A small image diffusion model, trained from scratch.
Model: arch dit, activation squared_relu, width 128.
Rows from block 2, named by matrix and row number. Each number is 128 + 32 x the weight over the matrix's rms, rounded and kept within 0 to 255. All counts start at 0. Numbers have three digits each.
# ada: adaLN modulation (shift, scale and gate of each sublayer stacked) (model.blocks.2.ada.weight, 768x256), inputs 0-85
ada.273:091097087162211097105104048120085114141127056131073066112150170100142077140119117133111163182165136099110183141098087096082158136127076083111135150177092126118127105098176109138078094158124085135082101166130132080167104094105100072225071148096168165184134138
ada.274:152152146130108142136152150139137130144117146130150146146118111133122145131120118145143102119124131132139124125150147143125133136138142137134116108126143101135156133152128132135131137115135146122147136129108141143122149134138128144103143121131119114122126131
ada.275:133132130120117136143139139127139135122132140126142134122116119134126129132138141128133123125121120136141127118137136137129129123132139144131126119109146125135140130138120131135127127117116144125143126114129138124124136124146140125121145141141118125130126130
ada.276:115120112136159124106108098112122136116132101157095099128142153122136123114131130142094129151138118125123127127095124118118137134114118113110142148134116141120106111097146115120110108136153098141103119161138117128139109125117121122136102141131146140122116120
ada.277:148143117130116130142139137129139141131138136123139140129121105133131140139143136135134121125101118134133130117122138128126124121136141142122126114131146121135139130147129137134139129124121133119136152124118136121133134132141131141108142127137110127146115143
ada.278:175135179080042135153157202167143147127132192154192180125116086147118163144099094144146093115117122111135098115155147168133098133142168167114115092108144111125226137150120166117133167085093152138175129097123123151096166136146158190158192130144091103134136101
ada.279:192169175089059176182179205182156140111131203072196197131127109168129158151102105108184085116099132135174114095173193157116117101155185174157113108090162107143148162160088156137167169103113163097191188084128153160080159185125167171030177101157081084102114127
ada.280:148151154110096145133168158147139141117119152117163158143117105146134146142122126149144101117113137131161108123151149155137131112150163141132120112121136112137162148155118147150135149124108151117159155123111153138121153149144156157108161136139105109121113121
ada.281:127139132125117134143137139139137123122135133122132137139129119133127132130128139115129126126110131115140135120143126142131127128135135127132123129114135117134141139145121137134134141116123143130137123128126135146140133131118142136111139123129113116118133121
ada.282:092112103160164127129095090118116097130114095149091098116131152102134104114140118144104164161147134144101123136100089115120127120112100108126140154134113161116096104100134102112116113129141119141096090154139108117140098107111110115148085127121141139129147120
ada.283:155150172114089141143162162134153136137122162126174159139131116131124149137130130108143098108096136145145129099163153155129130136141162141136100110115147095138159147140105140138135154111116151124156146111108142167134150147138154165084172127127092112120110123
ada.284:123102107131150110109098108127114131125157107128106108138158150117150122111119134112118169151147122105107133116110128118124132110115121115119133138131116147126104115115135130119105128140141119120106114149155115107118115103139124109153106144120135127140138117
ada.285:146137125116112141120147143126148134133121148087146143137118120149114133130130141129130106099120136139143101125144133146140120118144150128136124105130139119134153155127123140138131141125114150131146141103134137142133156129136140141108146101130123114123121131
ada.286:148151150123103156169153151133127155111119154109146158147106118141125158149121142136136108118108113118148120099161150150142128136146161141132125099102140105134160151150128128137148142124110134123153144102133143141113150148129147142113158108120114113134106134
ada.287:168149164118101136129154155140131154126119149119155153136117108128132141132133123132142106116111132114149115124150146145136134142143157141143111110121144115143161143157116128140143148130130140110153127099135144141127141137128143142096149135129117117118115144
ada.288:097104108144167118121103090113128104116132092138098093116143158105133102145130133122114141157135133102100144128117107103123121114120119113122134134152097132116087117137150096128113115143146116124096123166150116118147111115129122112151109147108120147133145099
ada.289:138139147113110124152146141137135125126129146115145144139124113132125143135118120122141126122132137124140138124129141147142130125138147130129130129112136114135147143136129134135141139121133135124143136123134138138128142124124136142105141133135117126111127133
ada.290:136150152123102139123159149140121137137107153111149151137111107121114139131141135128147106114107141134153126128149141148125132128139145159138122105114150113137159153145120141141136146116109139117154141113110141147122153141135146151092142121140110122105118132
ada.291:146146150103105134117148149138120116131125150124141152148124095157121155135112120102142121116081115124156101107160143150137150121137164142150116110120140107133157136135113133136145144111097142113147114130116137137146148147144129167089136128146110119126132127
ada.292:136132132105117133131138136135130127112117135129136137113118123145141133126134130129129115115123131130135118130132140136128123126136142144134131123138136112131140133116134135129129135134108141125136126118124132144132140127133124147114135117133114125115121139
ada.293:136128138128118138150132139145125133138121136138126136145134125137116141123126131113136128118123111114129137130136131133126118137132139136147132126134135138132141138131139124130140144123122137111129128118123129133123138128139123137123140123141129131129126131
ada.294:090108096136150119123101101133098132120162099151102098125142145102122121113130127132105146141162146136107145126113109094112138126107109124125131136131116146116093119111134124114127112139115117118101108130138111124123121114112115098161106114109141153129122129
ada.295:101116108143157129107107104133136124132152106125120103133136132121107111118160150125105135135129126153118133118109110125128141119117119106108127141142113153121102126108135119122095117148110114112109109135136122138100109113137112108144103126112139152129119131
ada.296:160149154128101147145160160142141161124115158112162159141110115144123141138108125141152110107113138119150114134147148153152143127155139146135129104124142118145160146145125127145141148111129139123159141116113152151137159137138151159085159100137100114119133129
ada.297:155148144107101148135161155130141141129105153125154159111121112144153152148121137144132103096130121151153100105146145144161122130150157131158123104120148119146157149135134146150132142128123145128156157125121154144131152139129139146108163122151103110113118125
ada.298:165139132142099129141152153133146151160092152130147150125103117159156160131109118132135102114119117109144131092159143143131135141142145153116131123092133129129149128155109142134136145111121123126153161123113140143139133134123137139131139117149125115150125134
ada.299:086100091152171110120076084115105122130132080150084079109178156085130113118145144099095169148151115122097149138094098099110122106093087109107157145150082174112080112103146124111095106144140102158079104160134098096153089114112098088152074114125172138127137119
ada.300:078081070127191102100062068121096091128164073173075075094162157095126111097162138103083196164157144146074165147074078058125106135108064111100171170157093169120039099068146109107098096136136084130074113156165103086130101092126109086208076111100147169129164119
ada.301:092104104138169117111111095119122124116143097134100100118173148120140112121130126124111153150135131129107134130116109110125128124115093101113139159134104135122099125117146115123109108139144102123101119131136118115142124112122102106159100129121138156144124123
ada.302:163136228084065145174140183140168153109102164047169171116081091168119167165116036096174104091095105162138110090169177154107081081164145176132091090099174110176000120194104136149151164067130156102159180106111147172094176178153148172000173095145088086133124139
ada.303:164149169101101158125151156139138135110119156103158159132103121146114162156134115146143091118137127147150128130146144168120120127147147126133124114138149113135163157146129160136147146106118145125159140138117147147141148143157144149085158097111133116120113128
ada.304:145149136117100149147154147140125138128121147100150151132114112140142138136126127120151111110106134136153135124143147148122125130139142146143104107122137116134156143138115129135152146132116151111149137118113142144130148138127141127105152126139102128118114140
ada.305:135145131126113136129141150134152134118106145118145147139121120121137138140119146141144111111120129143144125118149133147128128141136153127137115130128132105132149126130117137132139123123127146126146131134124137152133155140126122137110146137124141102131127118
ada.306:139139129122115133129140137148131140116116139130140141135111120139124138150119129126126121114122130122134127131141137131141125123131137132138123123128132110137143136138127129132127142110113132114138138112126134133117141134127137147118127121150123130132132128
ada.307:147139149123113130129142140137142141119119140116142139124128130135120128136125143144135115122124124133143124131137143140129128135135142129140117117131135125134141126135117123131126137131120139130141137122123132138119138126136135130114149123134110127129119135
ada.308:122112128137144126122109115122116126121125116157111107124135133117126131113145126129118130127142125121114128114129114124123129129123113112123135143135114140122110113133141121120110108121128114137114112127133118121139116125117116100157102124120136151140130135
ada.309:169138138116101138115151153139147123128131156115152156120111111143127138131127142134162111108124128117147116113149159134126126118138146141126131114120139106141162142135112145135132144112117132140150140112123141143130139128140136155114146147135121119112112137
ada.310:154140136103107135133149145146129141144123149122154144140125111132123137146127138125130100111111127132141134111146153139140121131147132142143119122122139119140149140146112113136132151118123133124141140122126136143122138148137150141103146118145113109123128128
ada.311:177164165110082162148176177174129146119100182088167171147107112165128144161118119134162090118095124102177109113170182175108152153122153137165130087132169120124046144164114125127149145108126147096171165128103141138125156161135140173074175134161136116117133146
ada.312:087098088122175121104090085117117103120145087157091085115132147109151119104122138120092160144163135133100157141094101098124123139116085099085167179144110168118089089110125090117090112136125096153088118161159108104137104106091101063151074122108168149133154127
ada.313:132143138129098131119154147140138126126099150106155154141122120146125150155129127127126090099126136150146136136132150150116113113137140147138107111121151127141154150136143127135153149147118141111148157124130141138118146133137140141115148117149109105125114130
ada.314:160162163129082154144176173177158138131126172098164169148115121137136159147107104120154103111086153148154113128157152147126124143150151146158103089105160115132173154149122142138160153113103155122171147110107148145125162158141150147086170120159108103094113139
ada.315:140146144121114132126141141131136147113118142127133140139131116138130139137130143134135118122113135128137110128138132127138140121132139132138128115122134110137146129144115126137141134117123134131138130117123134134120132137148138134106141107140121098123123136
ada.316:120115117134142126120119114131123136139135114149118114124147141125124115114134125144119138139141140149119128138122118115120151136120119113129139137132124141124114122122124107127122126137144113139115119142130122125139113133115121121139120131118127126121132122
ada.317:151134140150111122138141143143126132103132145113145141125101112142114143136128116128133137116118144138145099121140142142134134135139141132140128118126132129132139135150115140130134130117115138119140137122124134143125134126139143138105143125144119115131148137
ada.318:098109131156156118118115103116135126119139103150108107136137151110137130115131124138123155139152160112115145152109109121108130126122113113111125139148109146116103107125123124123109114119123131141107107142124116112135108120134114101143106139104150124131120110
ada.319:107107124139155112122108105105127115125134104136109106116135136109122107112135124115111147158133116119110133138111115119110135122116106120130133160143122136121102120109136132119120115122151109142109112142123116112127101115118124104154108153115146122144125121
ada.320:165155173124089143153158166140131144137085162119155161145093097155149147150111155145154109116140122138149123099181151173139117126141148161142099097119161086138164153152111148139138147100100159127157159120097146167120141145117145163112165137155097103126135143
ada.321:132141129114115133123141142130126121121116139112143140133128124147135133122113135130133113117109132122138132127140147136129127124133130139134115112132132113131145129142122144133129134121130133105143139126112136128121135135136135137110137127136123123123142123
ada.322:108103106122161121135092105110120125146134100136100101108124152113133105128137138118108153136124121121111146139117113110120135136119105104119140139128114140119095113113145116119110115144137108135098120136132115125132112116121111081151099124123153146135136129
ada.323:116099106142161120121106092118117110116145096153095094137161152106140106125131126096125137160149088141107110125118093111121120131119099117114139124149110134121089117113143113125125112162120116131105105154118117117124107123100124094144100152123157137127138135
ada.324:142159128124106126134145151146120151128115147105147154127134136138127141129112122125141115111124104135144135116148143157133096109136141146134105133133148101141149140155116134137124160144101136156150148135115140134127147118133148130112154127136124118106127153
ada.325:132130144125115139133139140127152134140119144108135142127119112142127131140125122125137117124110126128142124118135138131127137129139143137131112121117138132134153132141116152132138129139130145136142120131116137143128145122135129130119140127137123110132128134
ada.326:137135144137115138139137136138132126132130135124142141129116126142138143133124126140133129119111141141140145145131123141128135134134133134124122121134145118132141128143132135130128127119124144126141134124132136152124134130138136124109126146118118116119124137
ada.327:098079099113150088125059098100114110121148089122088086105135142121140100098133094121095162143134124131063136137112087083099112135104092122108126170134113173137155103096108142105113120125149088128081063108161090096108098093094094109153088129120144136127141123
ada.328:104113105143149115131102106115106120128122107140105101111142130125123117124127123145119142135134124107115129136120119128118130136118099118120131150145111136116097115120134116117110113141130116119101113135146113115126121124126117107147107133105153133139125109
ada.329:122120116133141127129118115128118118128139115134110115117133134110138115127121126118123142152146130124116115135115134118127125128120111122115134126126125151121115112119123112121135121128136118127114118138138120130129115107131117131148118125134131144126129143
ada.330:102095094148165115119092091112128111129143090149101083112146161101133093115140112128112140165140108118104132133080105105114124119101105107111143147139090156110069105105124106105108090157141092143089109153147096105145105095104090086167091133126155149133139118
ada.331:109114114117149121122109107131124117117151111153115109110138132122134122119129128122119128139136123137114132133110134113113123115119111119130120142145131136121104129108141137123122106133139108137109118142130118122125119123136124123139114144120129139138115123
ada.332:143132132123119130130137137134125134125123135108137136134120121126126134122129117118131120129120145125134123129128131132126130114131139135131125130127130125132140131141103130128123131121129136120135143133137130134129130127133130144121140133127133145136117130
ada.333:099110104146149111130105104120140112129139106134101104127130142110139117117135120114113155153144144117106144129122106105102128115112107123116142143125124152114102117111131119113117120141125116144104112142142108099134111113138113119149109150116131147127141119
ada.334:144159157107087143148186164165144147127141164110173169129121118149133153147119115139151101090117126129166108107157156150160123123162153148135119119107145091153193146144124167164142153107125146106171155113116171153127150139137159167096163112151110099114121137
ada.335:104098083161166107109093087125125108133143091144086086118150149099133111108134111141092162166144135124105149142108081097099114138106102102118137147130115165111082109118165114113119113147155098129092103151124107113149097119107086103158086125106152146138125115
ada.336:124114127132142132141115117131133133129134114136112114141136131129117118128119133125125123149121121132119117135120119119125112119123114129134140119130130135125111108121126115124115118136131115139113119141139121114136126127124139122142116127118150116133123120
ada.337:108101092119152103112087105106111107113138102134106097117146151118130112114139123118106159140155141110099150139114103099109122132107097111117138149130129153119083108097137125105122112137141112128094110128142097106122110108124115116154094136117143147138141126
ada.338:152151138110101148144154155125147143125121153112158148128121107136115141142134115113138097118115129133147121123145140136135133143146153142144109103118145115137157141139119140138140145107123137114152148126107143139130142141127144165093158104134107115124123129
ada.339:132132138145116120129134138130134134128109132116130136133143123119127128142101144128139122127135117142129128145142128131131124129129137138128129111132128097132141137146120113128141142129139130119133143132131130129141135140119129148121141133119124137122141138
ada.340:153154156103101139115154154160127150137126154140165158149116115148137158140128145124152101112107126143151117136154150144143118135152156148146097105117157114143168141155130136142145143113111146114155136109129149148123139134149146148092152119138110097120130118
ada.341:169168158119095171133165160140137143138110163109159157151087119142122153136112123162147097110105137162170116129158168153135112115137139152122111087115146110123160149160124103129136144120123165128161154117112139143131162145137117148112160125141113112128119130
ada.342:076083061146167089108108079091096109166134086151074096060147142117133114134157148132079155140148164134095141176106092111120154139131109119115136183162081138127198107079141122120129121165100085150100090168153115101149108100142122068177069145099152149134133099
ada.343:122119109137139122124118123119131116132118114141122116120120118125118122123115121114122121132132130143120121130119112114124131129121112120127131152131117138125120126110130111125118126127120122114120125127127129135140124127125134116136123124125134134130142125
ada.344:107119130133140123119118120113123119107126119141113123122128137137142118117112142120125129134132122123122120136122130122138120120125117123122142128127127121123112114114139114123113118130124119134119117129120120133130118121125120118141116117126134129138119135