Weights of a small image diffusion model: batches of 512.
Rows from block 3 of a small image diffusion model, named by matrix and row number. Rows with one number belong to one neuron. Each number is 500 + 50 x the weight over its row's rms, rounded and kept within 0 to 999. All counts start at 0. Numbers have three digits each.
Before each neuron's rows are labels from the 100 images, of 14848 (inputs lightly noised), where the neuron reaches its highest value: "responds to" is what is common among them. Only what is clearly more common there than usual is listed. The data: photos with spoken descriptions (Open Images, Localized Narratives).
# fc1: MLP up (model.blocks.3.mlp.fc1.weight, 384x128), inputs 0-127
# fc2: MLP down (model.blocks.3.mlp.fc2.weight, 128x384, transposed), outputs 0-127

responds to: text has "color"
fc1.198:572509525436424471465487431584544522529514534526582494521535473470452502614478443530502504506546544499490569447515489520582529545466556469513568442457503501440566519620507580499433475469491469376481439494444547557550481429431440499421560583420474463440373488431470453522466521510453519527551460462503424482503454512487559479512513461515376420430476547506506424547547447581458489428547
fc2.198:480482522485394438479532468470501496454429539531512529494532422465443457592471524543461415533502520503571441473419550460501478584444578502437590521559522546534382490558554444560494531464530423528537597541484502514552525574466496474495432487442568519423618603452466537491463422528461533513496522462462583442473423445579525498472463456508500498437469454492508500502536418532419379425505

responds to: text has "red"; text has "color"
fc1.193:596542563450562469469454436468507530481566488449488474452469523513475522513492506489475428447452586551533451444540591427499485525495413544503591502557443473556530599497519412443463514496435570458515578411471477471544518548591541490484535500469481403512466530411534502592491462394552561627532510471542600590510531496496561458411504507528553515542444487475438472456469501502459497484621
fc2.193:420456514399536406477482497416510481563475444401432586532612534501484495454463494527559415530523560454511502556476490469467441483448388494515515501513460511446535424518536553553430505529496524546415423425574550553514510444553528516488493474561428523500600571408494523434480470439520534584521443540485431453531525568534512492499474519506535499482580586547531438560475511473424569489376

responds to: text has "sky"
fc1.194:451464508556495522408422444446595495581515515496493447530461389467466514434466555525545554379480498522578473445491494500592529470533543448480405448501512515430516464591454488503521472521467508526488519517548535515478423517396488465531506539439441487455451488549615538436506524356591481547469428463524440529469548480491471437522480546508495529447567547572471597566544453577577436533526
fc2.194:553407454545473559599462548563468532502558528532481435498496472462572615465540485405407528515533508534568532560460569553499533421458506487434485424580513476558491517451495547510527528540530418492440530567422419420557471544424548468405504454478494472512440498429489513458452451488510482430496537398433505515469517465510510398535498601486495483493490420424463571433555541524563560427451

responds to: text has "sky"
fc1.97:466557541604403519551464469492459561520411484404480537481426483561517439531525563418545546444550518557501651555509471549519468385467524458476559414479581455490607438482451457420489534476516441557494538510443484454512489433514527569544461574509542549507536502459409435569503505496526480522516495498523423453451504542562521546472566545556563410466542567513464483590467469469530470435496
fc2.97:516491452516458489555471527508557394505587463485525533532542435470531502458631495592517507556433526517519557533551408491520439503530493489479505477436434506485542406485526488516491523491582423485495571447403381558522526462383390504414395533474468407463517494491477447468454539472515461549497517461478530470585483486489556610518513592473486525474500432452455597502510485464534549603438

responds to: text has "red"
fc1.242:543484481494502489529432451471400557470563488496447473505493514580480447474509529416499415423504536557500475423494593509538414419511519520553517549429511431499493534447484506437466458488439489517526591457497457492431474510459498488581473439603458556375532406382509547465456587437500481564457573481538545600520480475529443501482428467553555480503399536396541495507503550432489433467572
fc2.242:450468439512526562497543486467434511497376567542534522491497548437486530483488402487531476478492496405451549554507653501429441433484492466549536505549468496468493471512507465527437516445515492577510402507488493502475422510476517478615491554400481446477425586445459541578497410536548486603551517512481481492515567481623493531473498485569560519483538448403474552433539581522573567458432

responds to: text has "red"
fc1.172:559503486465525463505457467412474474506459544448447429577459542549480521538541558442539524534438490467466506539463448493593505418513485483487529497474559455405545578526512467495436442639447442483549585461421515637520478569517428473488484479482509655464585537413471540517521615481576492509510523480429543579533480444539462471597477502497561534496469609576486517502521505475472482478531
fc2.172:408507455450507457463481424524525419494505521435525504453432507504498540466561458458534530479530474549544431534494499535497518481526494563486485535522593497592490468504538546474422524426412462573555457503542467623531517468484444556502530508593545407518479498476597525484525423505617509485579498479569463514560556428502523490288545534501545514466646445537493530509549523532481552478474

responds to: text has "color"
fc1.187:497474583480544504494531564526512501494465466582482462492415484482512508560556414564617561527419482486401554549467495561528460512452401507455484505512579476429466550519556467543497575508583528574586464507436516443514420527535510479463417473481456519518485536469442454496563431521548492469393522469536458594591495434487550557532496541525461458518532539508468468568472474585474438378634
fc2.187:487536532513564548443565460506492516523518565473479466569528475583546482571469543533502536470526412482598461438566474547477448617418500577432436503526446481435538481461453421486495470472462557482469440419539552459518497502497396440571480392452521555507488530519458547521445496517460538485540446626480541449489546417517422563455645501579476561499478605536560497480475493559509463443485

responds to: text has "sky"; text has "trees"; text has "buildings"
fc1.96:510511520548590642482528494539427515541422483579485500517556472397511494522581484519556558466501488468535499564608369526473493519520468540491476478597564595546436501510418571462503528595497482545512509481546505501483526510507501488459473430579509575449541540605443498359542448503444449508502501429506450481546504469469538481534457521576503401457530466464540577534538503473527469469377
fc2.96:491439465492490521577478568492467505562486452583418415524555545558448596483535490488475510492568473497464530562549455521447553457511438500430454491552528587488461551400470527515481488549485521496530502586512517587505560503519510512458499535520578435455499599609597510555517518484472455433431517543519411480580525523505472434435583478405410523466431498564475474438561631426512529539576

responds to: text has "color"; text has "blue"
fc1.51:549515512636463407505588577482579443482524548374605482553544517568477474453530439499537526521516524471579509449501477479602449451632553458514485528489492538493552565559570543453462473541494507552542579542549519530450499562480504444502541520539492528579458456418511459522558558476488593495491473457494429566554474508491521500409508485603554554482523571562439398562531478459492543513490
fc2.51:507484488574470441457394629455619429561558450466368482447499455448448517443545628528578493463519522530593523513454411506503475464442492517516433528520469482523475409549545499588530498528528468491464473529572471508463490451425524480544490489471493504603566589426470409530554479438496409428511535461565570498497508556477501513538504513596471501503474462578497432465488478543509439469494

responds to: text has "trees"; text has "grass"
fc1.18:504480529556466482435501550575491470514421473505466551502584455427515494467521565451510617424426506465469489487530404561427506550463441469485541493503539519534443591426521516535510559512487476577516608564445523425496563569528559485511491496465504482411501429526522450535487464614435446439463510623441483523524565516516442529435391543536600490529484419473507554428409494514585468505536
fc2.18:483428500502534599500464529550435509486549538464537544500508495514560515479483488462485455528403539520542472515440483383400498426465481471347537507529503575413405417491474642562441515467502451476538483494535598444606468488550520516524449605509462469564606534446520493509566537393485504453509405544549410459494501461499502469514521460456500526547509555543493519495601532543500479487489

responds to: text has "sky"; text has "trees"; text has "grass"; text has "ground"
fc1.142:446468533447500507468495478477583481550505446526466610537566506447549572579484486408522611490507471447512541540641459476490444517576496453466497477516460557440574595520490552552496529557539472522560449502494517522502513505437505530494559486383471499582579496457554506567619452501461502515445503453499558478489574507559549506530464462483433597606517461526548502495503443570594377538457
fc2.142:481563553480631536527543473524491544478495439476370593449526406538414517506557570473459424470477534524541454464431460441481467526458544571399494521583499505469401440480470500445463439501519451469477500473397507569495543613533545475564447541507492441485536544566484516454429438507516478484524483541533436554503519546523431542502574473374421451491561565534463480556499398498517480531542

responds to: text has "color"
fc1.1:479532442489538468454534433545484494509542437464406472556553460510483416547435508487513501500437605509499444419540410575616495616489527508534512484534592491513531545468496531501528522409511436575537479521433533518477457519547508490499493514490523468591569549462624488528530572494588518438508464547551495569495562369464448464469487553469467511616433508529386445478602486481497551542501
fc2.1:619539433523451484506434460479589567373585522521497527470481460517495432465560513575501469518406564558506482481517483623518483511545491524552521480580439507567425462550576589549423482557509456491423467446539526555422561528498395493442425518559562578483515482451448516473522540515506461432444485408548507399465475484434514479451465509521544524522527471510435441505530498475606474525435

responds to: text has "grass"
fc1.254:477439581544469382484521609559575491461496508530544560541450526519503451472405524509606481594461504572437516578488516530480478504417502430515478451527499445467447516509605537595597594500580545507493525474516509444461532484462561511565521565482533432593498452472547504535458533583493572503416502601439475490459471508624434555490504547493513532578482456482520449469451444450535547522528
fc2.254:524604487530483409462426583401505431452544530593509513442488418532495421492421445445567434464497537537453465478470509508447553531540459601518530608545480501547553412495550488481522487557509542551477469489504491477534477415470486542524436516547559572491457572463431548490481530603431393418572497440519517479535485476611433465522477441522532576609478558488481474512509503575505495465442

responds to: text has "sky"
fc1.90:584525543450486476405494494502493527534440508479518537489527529496532549642416378505550458447393450514526450508534529421620444507555493560496561481506539482485569533518464478518450524508454585499506453474527427506518482438492528507473531528479467572528506556427473494423573549503519586573483509449484452432527545415586553517516586558547444576564529540519429459524573406457464487616527
fc2.90:421467552478539560526441436620529516501460456490512473483464442480494538438505408525493494416457656533476517478470541559519464510528531579517510429479508566536513502559427504582471481513477536543463450450511578526418505571517422502583642525528525671593573535474446551507549445533473512348519514481512470451480446517509488459513458524517524509553532523553511495500505429546528460506512

responds to: text has "lights"
fc1.307:499424496515451443547506567442550481472497546533490489565543555466371557564606566473520535518461574478507560508511474498526482402517506470435530612502495453451511564414525525533484566461602489497582552595484531494576513619447454512562484422441534499533616466461512475542550508566512478431483523572468476510568473514540472469453544551524536588531458487531527459532447544467624423449478
fc2.307:570646464518467543499596556609604473496524489459492482452467527532356533479485402508546512451559543561479526534467493481473472408535471562542404528477441413517505520447500475465503487485559507597477450567642472495551466420401548539549499491591522502532466504503467467501505505435575467465556459512552513492473507533488487550463494449519458596497507464565544541456543447436550550425502

responds to: text has "sky"
fc1.263:555512581469530484474511467490442534476528495478408461463480448526578511483421412470541471492483550515480587603478462510502458552508623514501521468511581567537509490587468541535427473501638460502499467598476476478585563514494503437453458494444542472431527447501451402581513456470449484482520487513563497389503480501484582431469539468527546446500504590560478550490421458561513490601636
fc2.263:414525461525479425520486519479544491458545472420547496560457322482441635522444464501530512561492434467523416462500463537508594495570422503398475505506484535521510506512510566411470531463599483477505605487479532476415418479481438466549470532502444438559566400525463518447399460490481514603502427577484508507521466468374535540496546553530504503494506513509443483494475459497450560473485

responds to: text has "grass"
fc1.215:467485439557494412543472542513522506508461461537573586452555483402598439371537533539468566608466476509488533578475497638445510433531490443489483510455575515441429433428512531490521510493531476514464558526436559491496564418449479446560423533581573534482554499493531552503441501624451429388444487448463499463488464459505446509506459504486516502446540464436579479508485485490537517427437
fc2.215:457503522466426483517602432553526492551486426536442453574507513568593498463581508533547517512518544540512547513490526516455519403453494494536436441451591594570520580455441484543504518466489555547546536546527416585548539586415476550476492523483507391415464544512522514519560470525534548476502521569457476568488519516515567501527461543448409453342445386493471512476525429463504575501560

responds to: text has "sky"
fc1.85:423413512500496493458454515543526463440551497466512420463478488549511594532444455472459572456501492480518499552459511441510451472414665513465504490506502469497402488621469521611593553483517572482505482517491491493519482513452493501506565575381544507608596581481504431464481547498481514555426537532522500392441417452469463510479539449565547447521456454506561510513384556515509440543472
fc2.85:500571500520480460494567496478498504476468508425510569474597516565479431428556473504446475570471484542615488479434495384464402493505480486458571493452522502558524521492523413537646500523498451541464442484529510442568496538494565537472521543440515501524517469492536475413485400523583590475590398479506590496430593461485582542468452454510514440453519479602390503506558555455498508452500

responds to: text has "color"
fc1.52:505509452539516507525542510499492521534445538444449499536566490506535503523426560459403514396511534511585438535569445584519512460631541555484466560482497506524452472494486496497549501546504476491448478519582439543528507478554516508562497469576489607556543418468511528512434550520468459528495578532476530592412656508503511554556613542544507576561542496617631544462566524514567506455511
fc2.52:491535492489544543532513532424479575511554510404545520567529435482459501511390524484439542588500540524588472418554416507473456475458578522491481518507476519499543519516473542540563481486498463495518491527505613505481464489496538492474476486506529465588511482519483550531363406551469566552565442578455532503395391398472490492413491524594501519575516537567451476523535430495423558383397

responds to: text has "sky"
fc1.332:413413535422439526383431441470496478505473468494485544514497536486544481551416407534488522468481413522498527473543555478541465503550485509506450448504558483429542459403464561521495428557487533526520389461465593526585534526393479500437533535444491502472524521522473504545600468444431494562523510462533453485489463357494483563499562415505432574524538583534478488512537484515505365601481
fc2.332:483459499447544570525487497493550487595525506470424528498382468437457548504518513473491514512502562469459482505452546560383564470515494499448420544528451506586608550587474463544538512462397471573446433495435477554447548561579573469412506451513561511531483416511411561511511478484516491489507613525476471544491457545609449412537538441473455528602496462468558388534567489498456516517513

responds to: text has "water"
fc1.103:496477493462430491533383488454424465480532560385527505575456452545527597416473562467420535431506493565432492486495482533594533460460583460487393552409471393487587466499501521490489457501429477474478480565496588509434500525454539467545458533497488481377506423554486509462421485469476470540543530493530451494507516502540512437495525536489597560512536587594476496504462485591399532540572
fc2.103:520588542478473478586624464438469498438445521448524515419512541482500423537465486547392512481567537461464526546556560445548483548500552569443438399425433436486465506499507477415558477465432542491590477574487524483593598468396574539535521487479530572524567497529523474510463525472510498573473465506560550535457449499640496588459484413415514548510512496558543455503459484446492485498549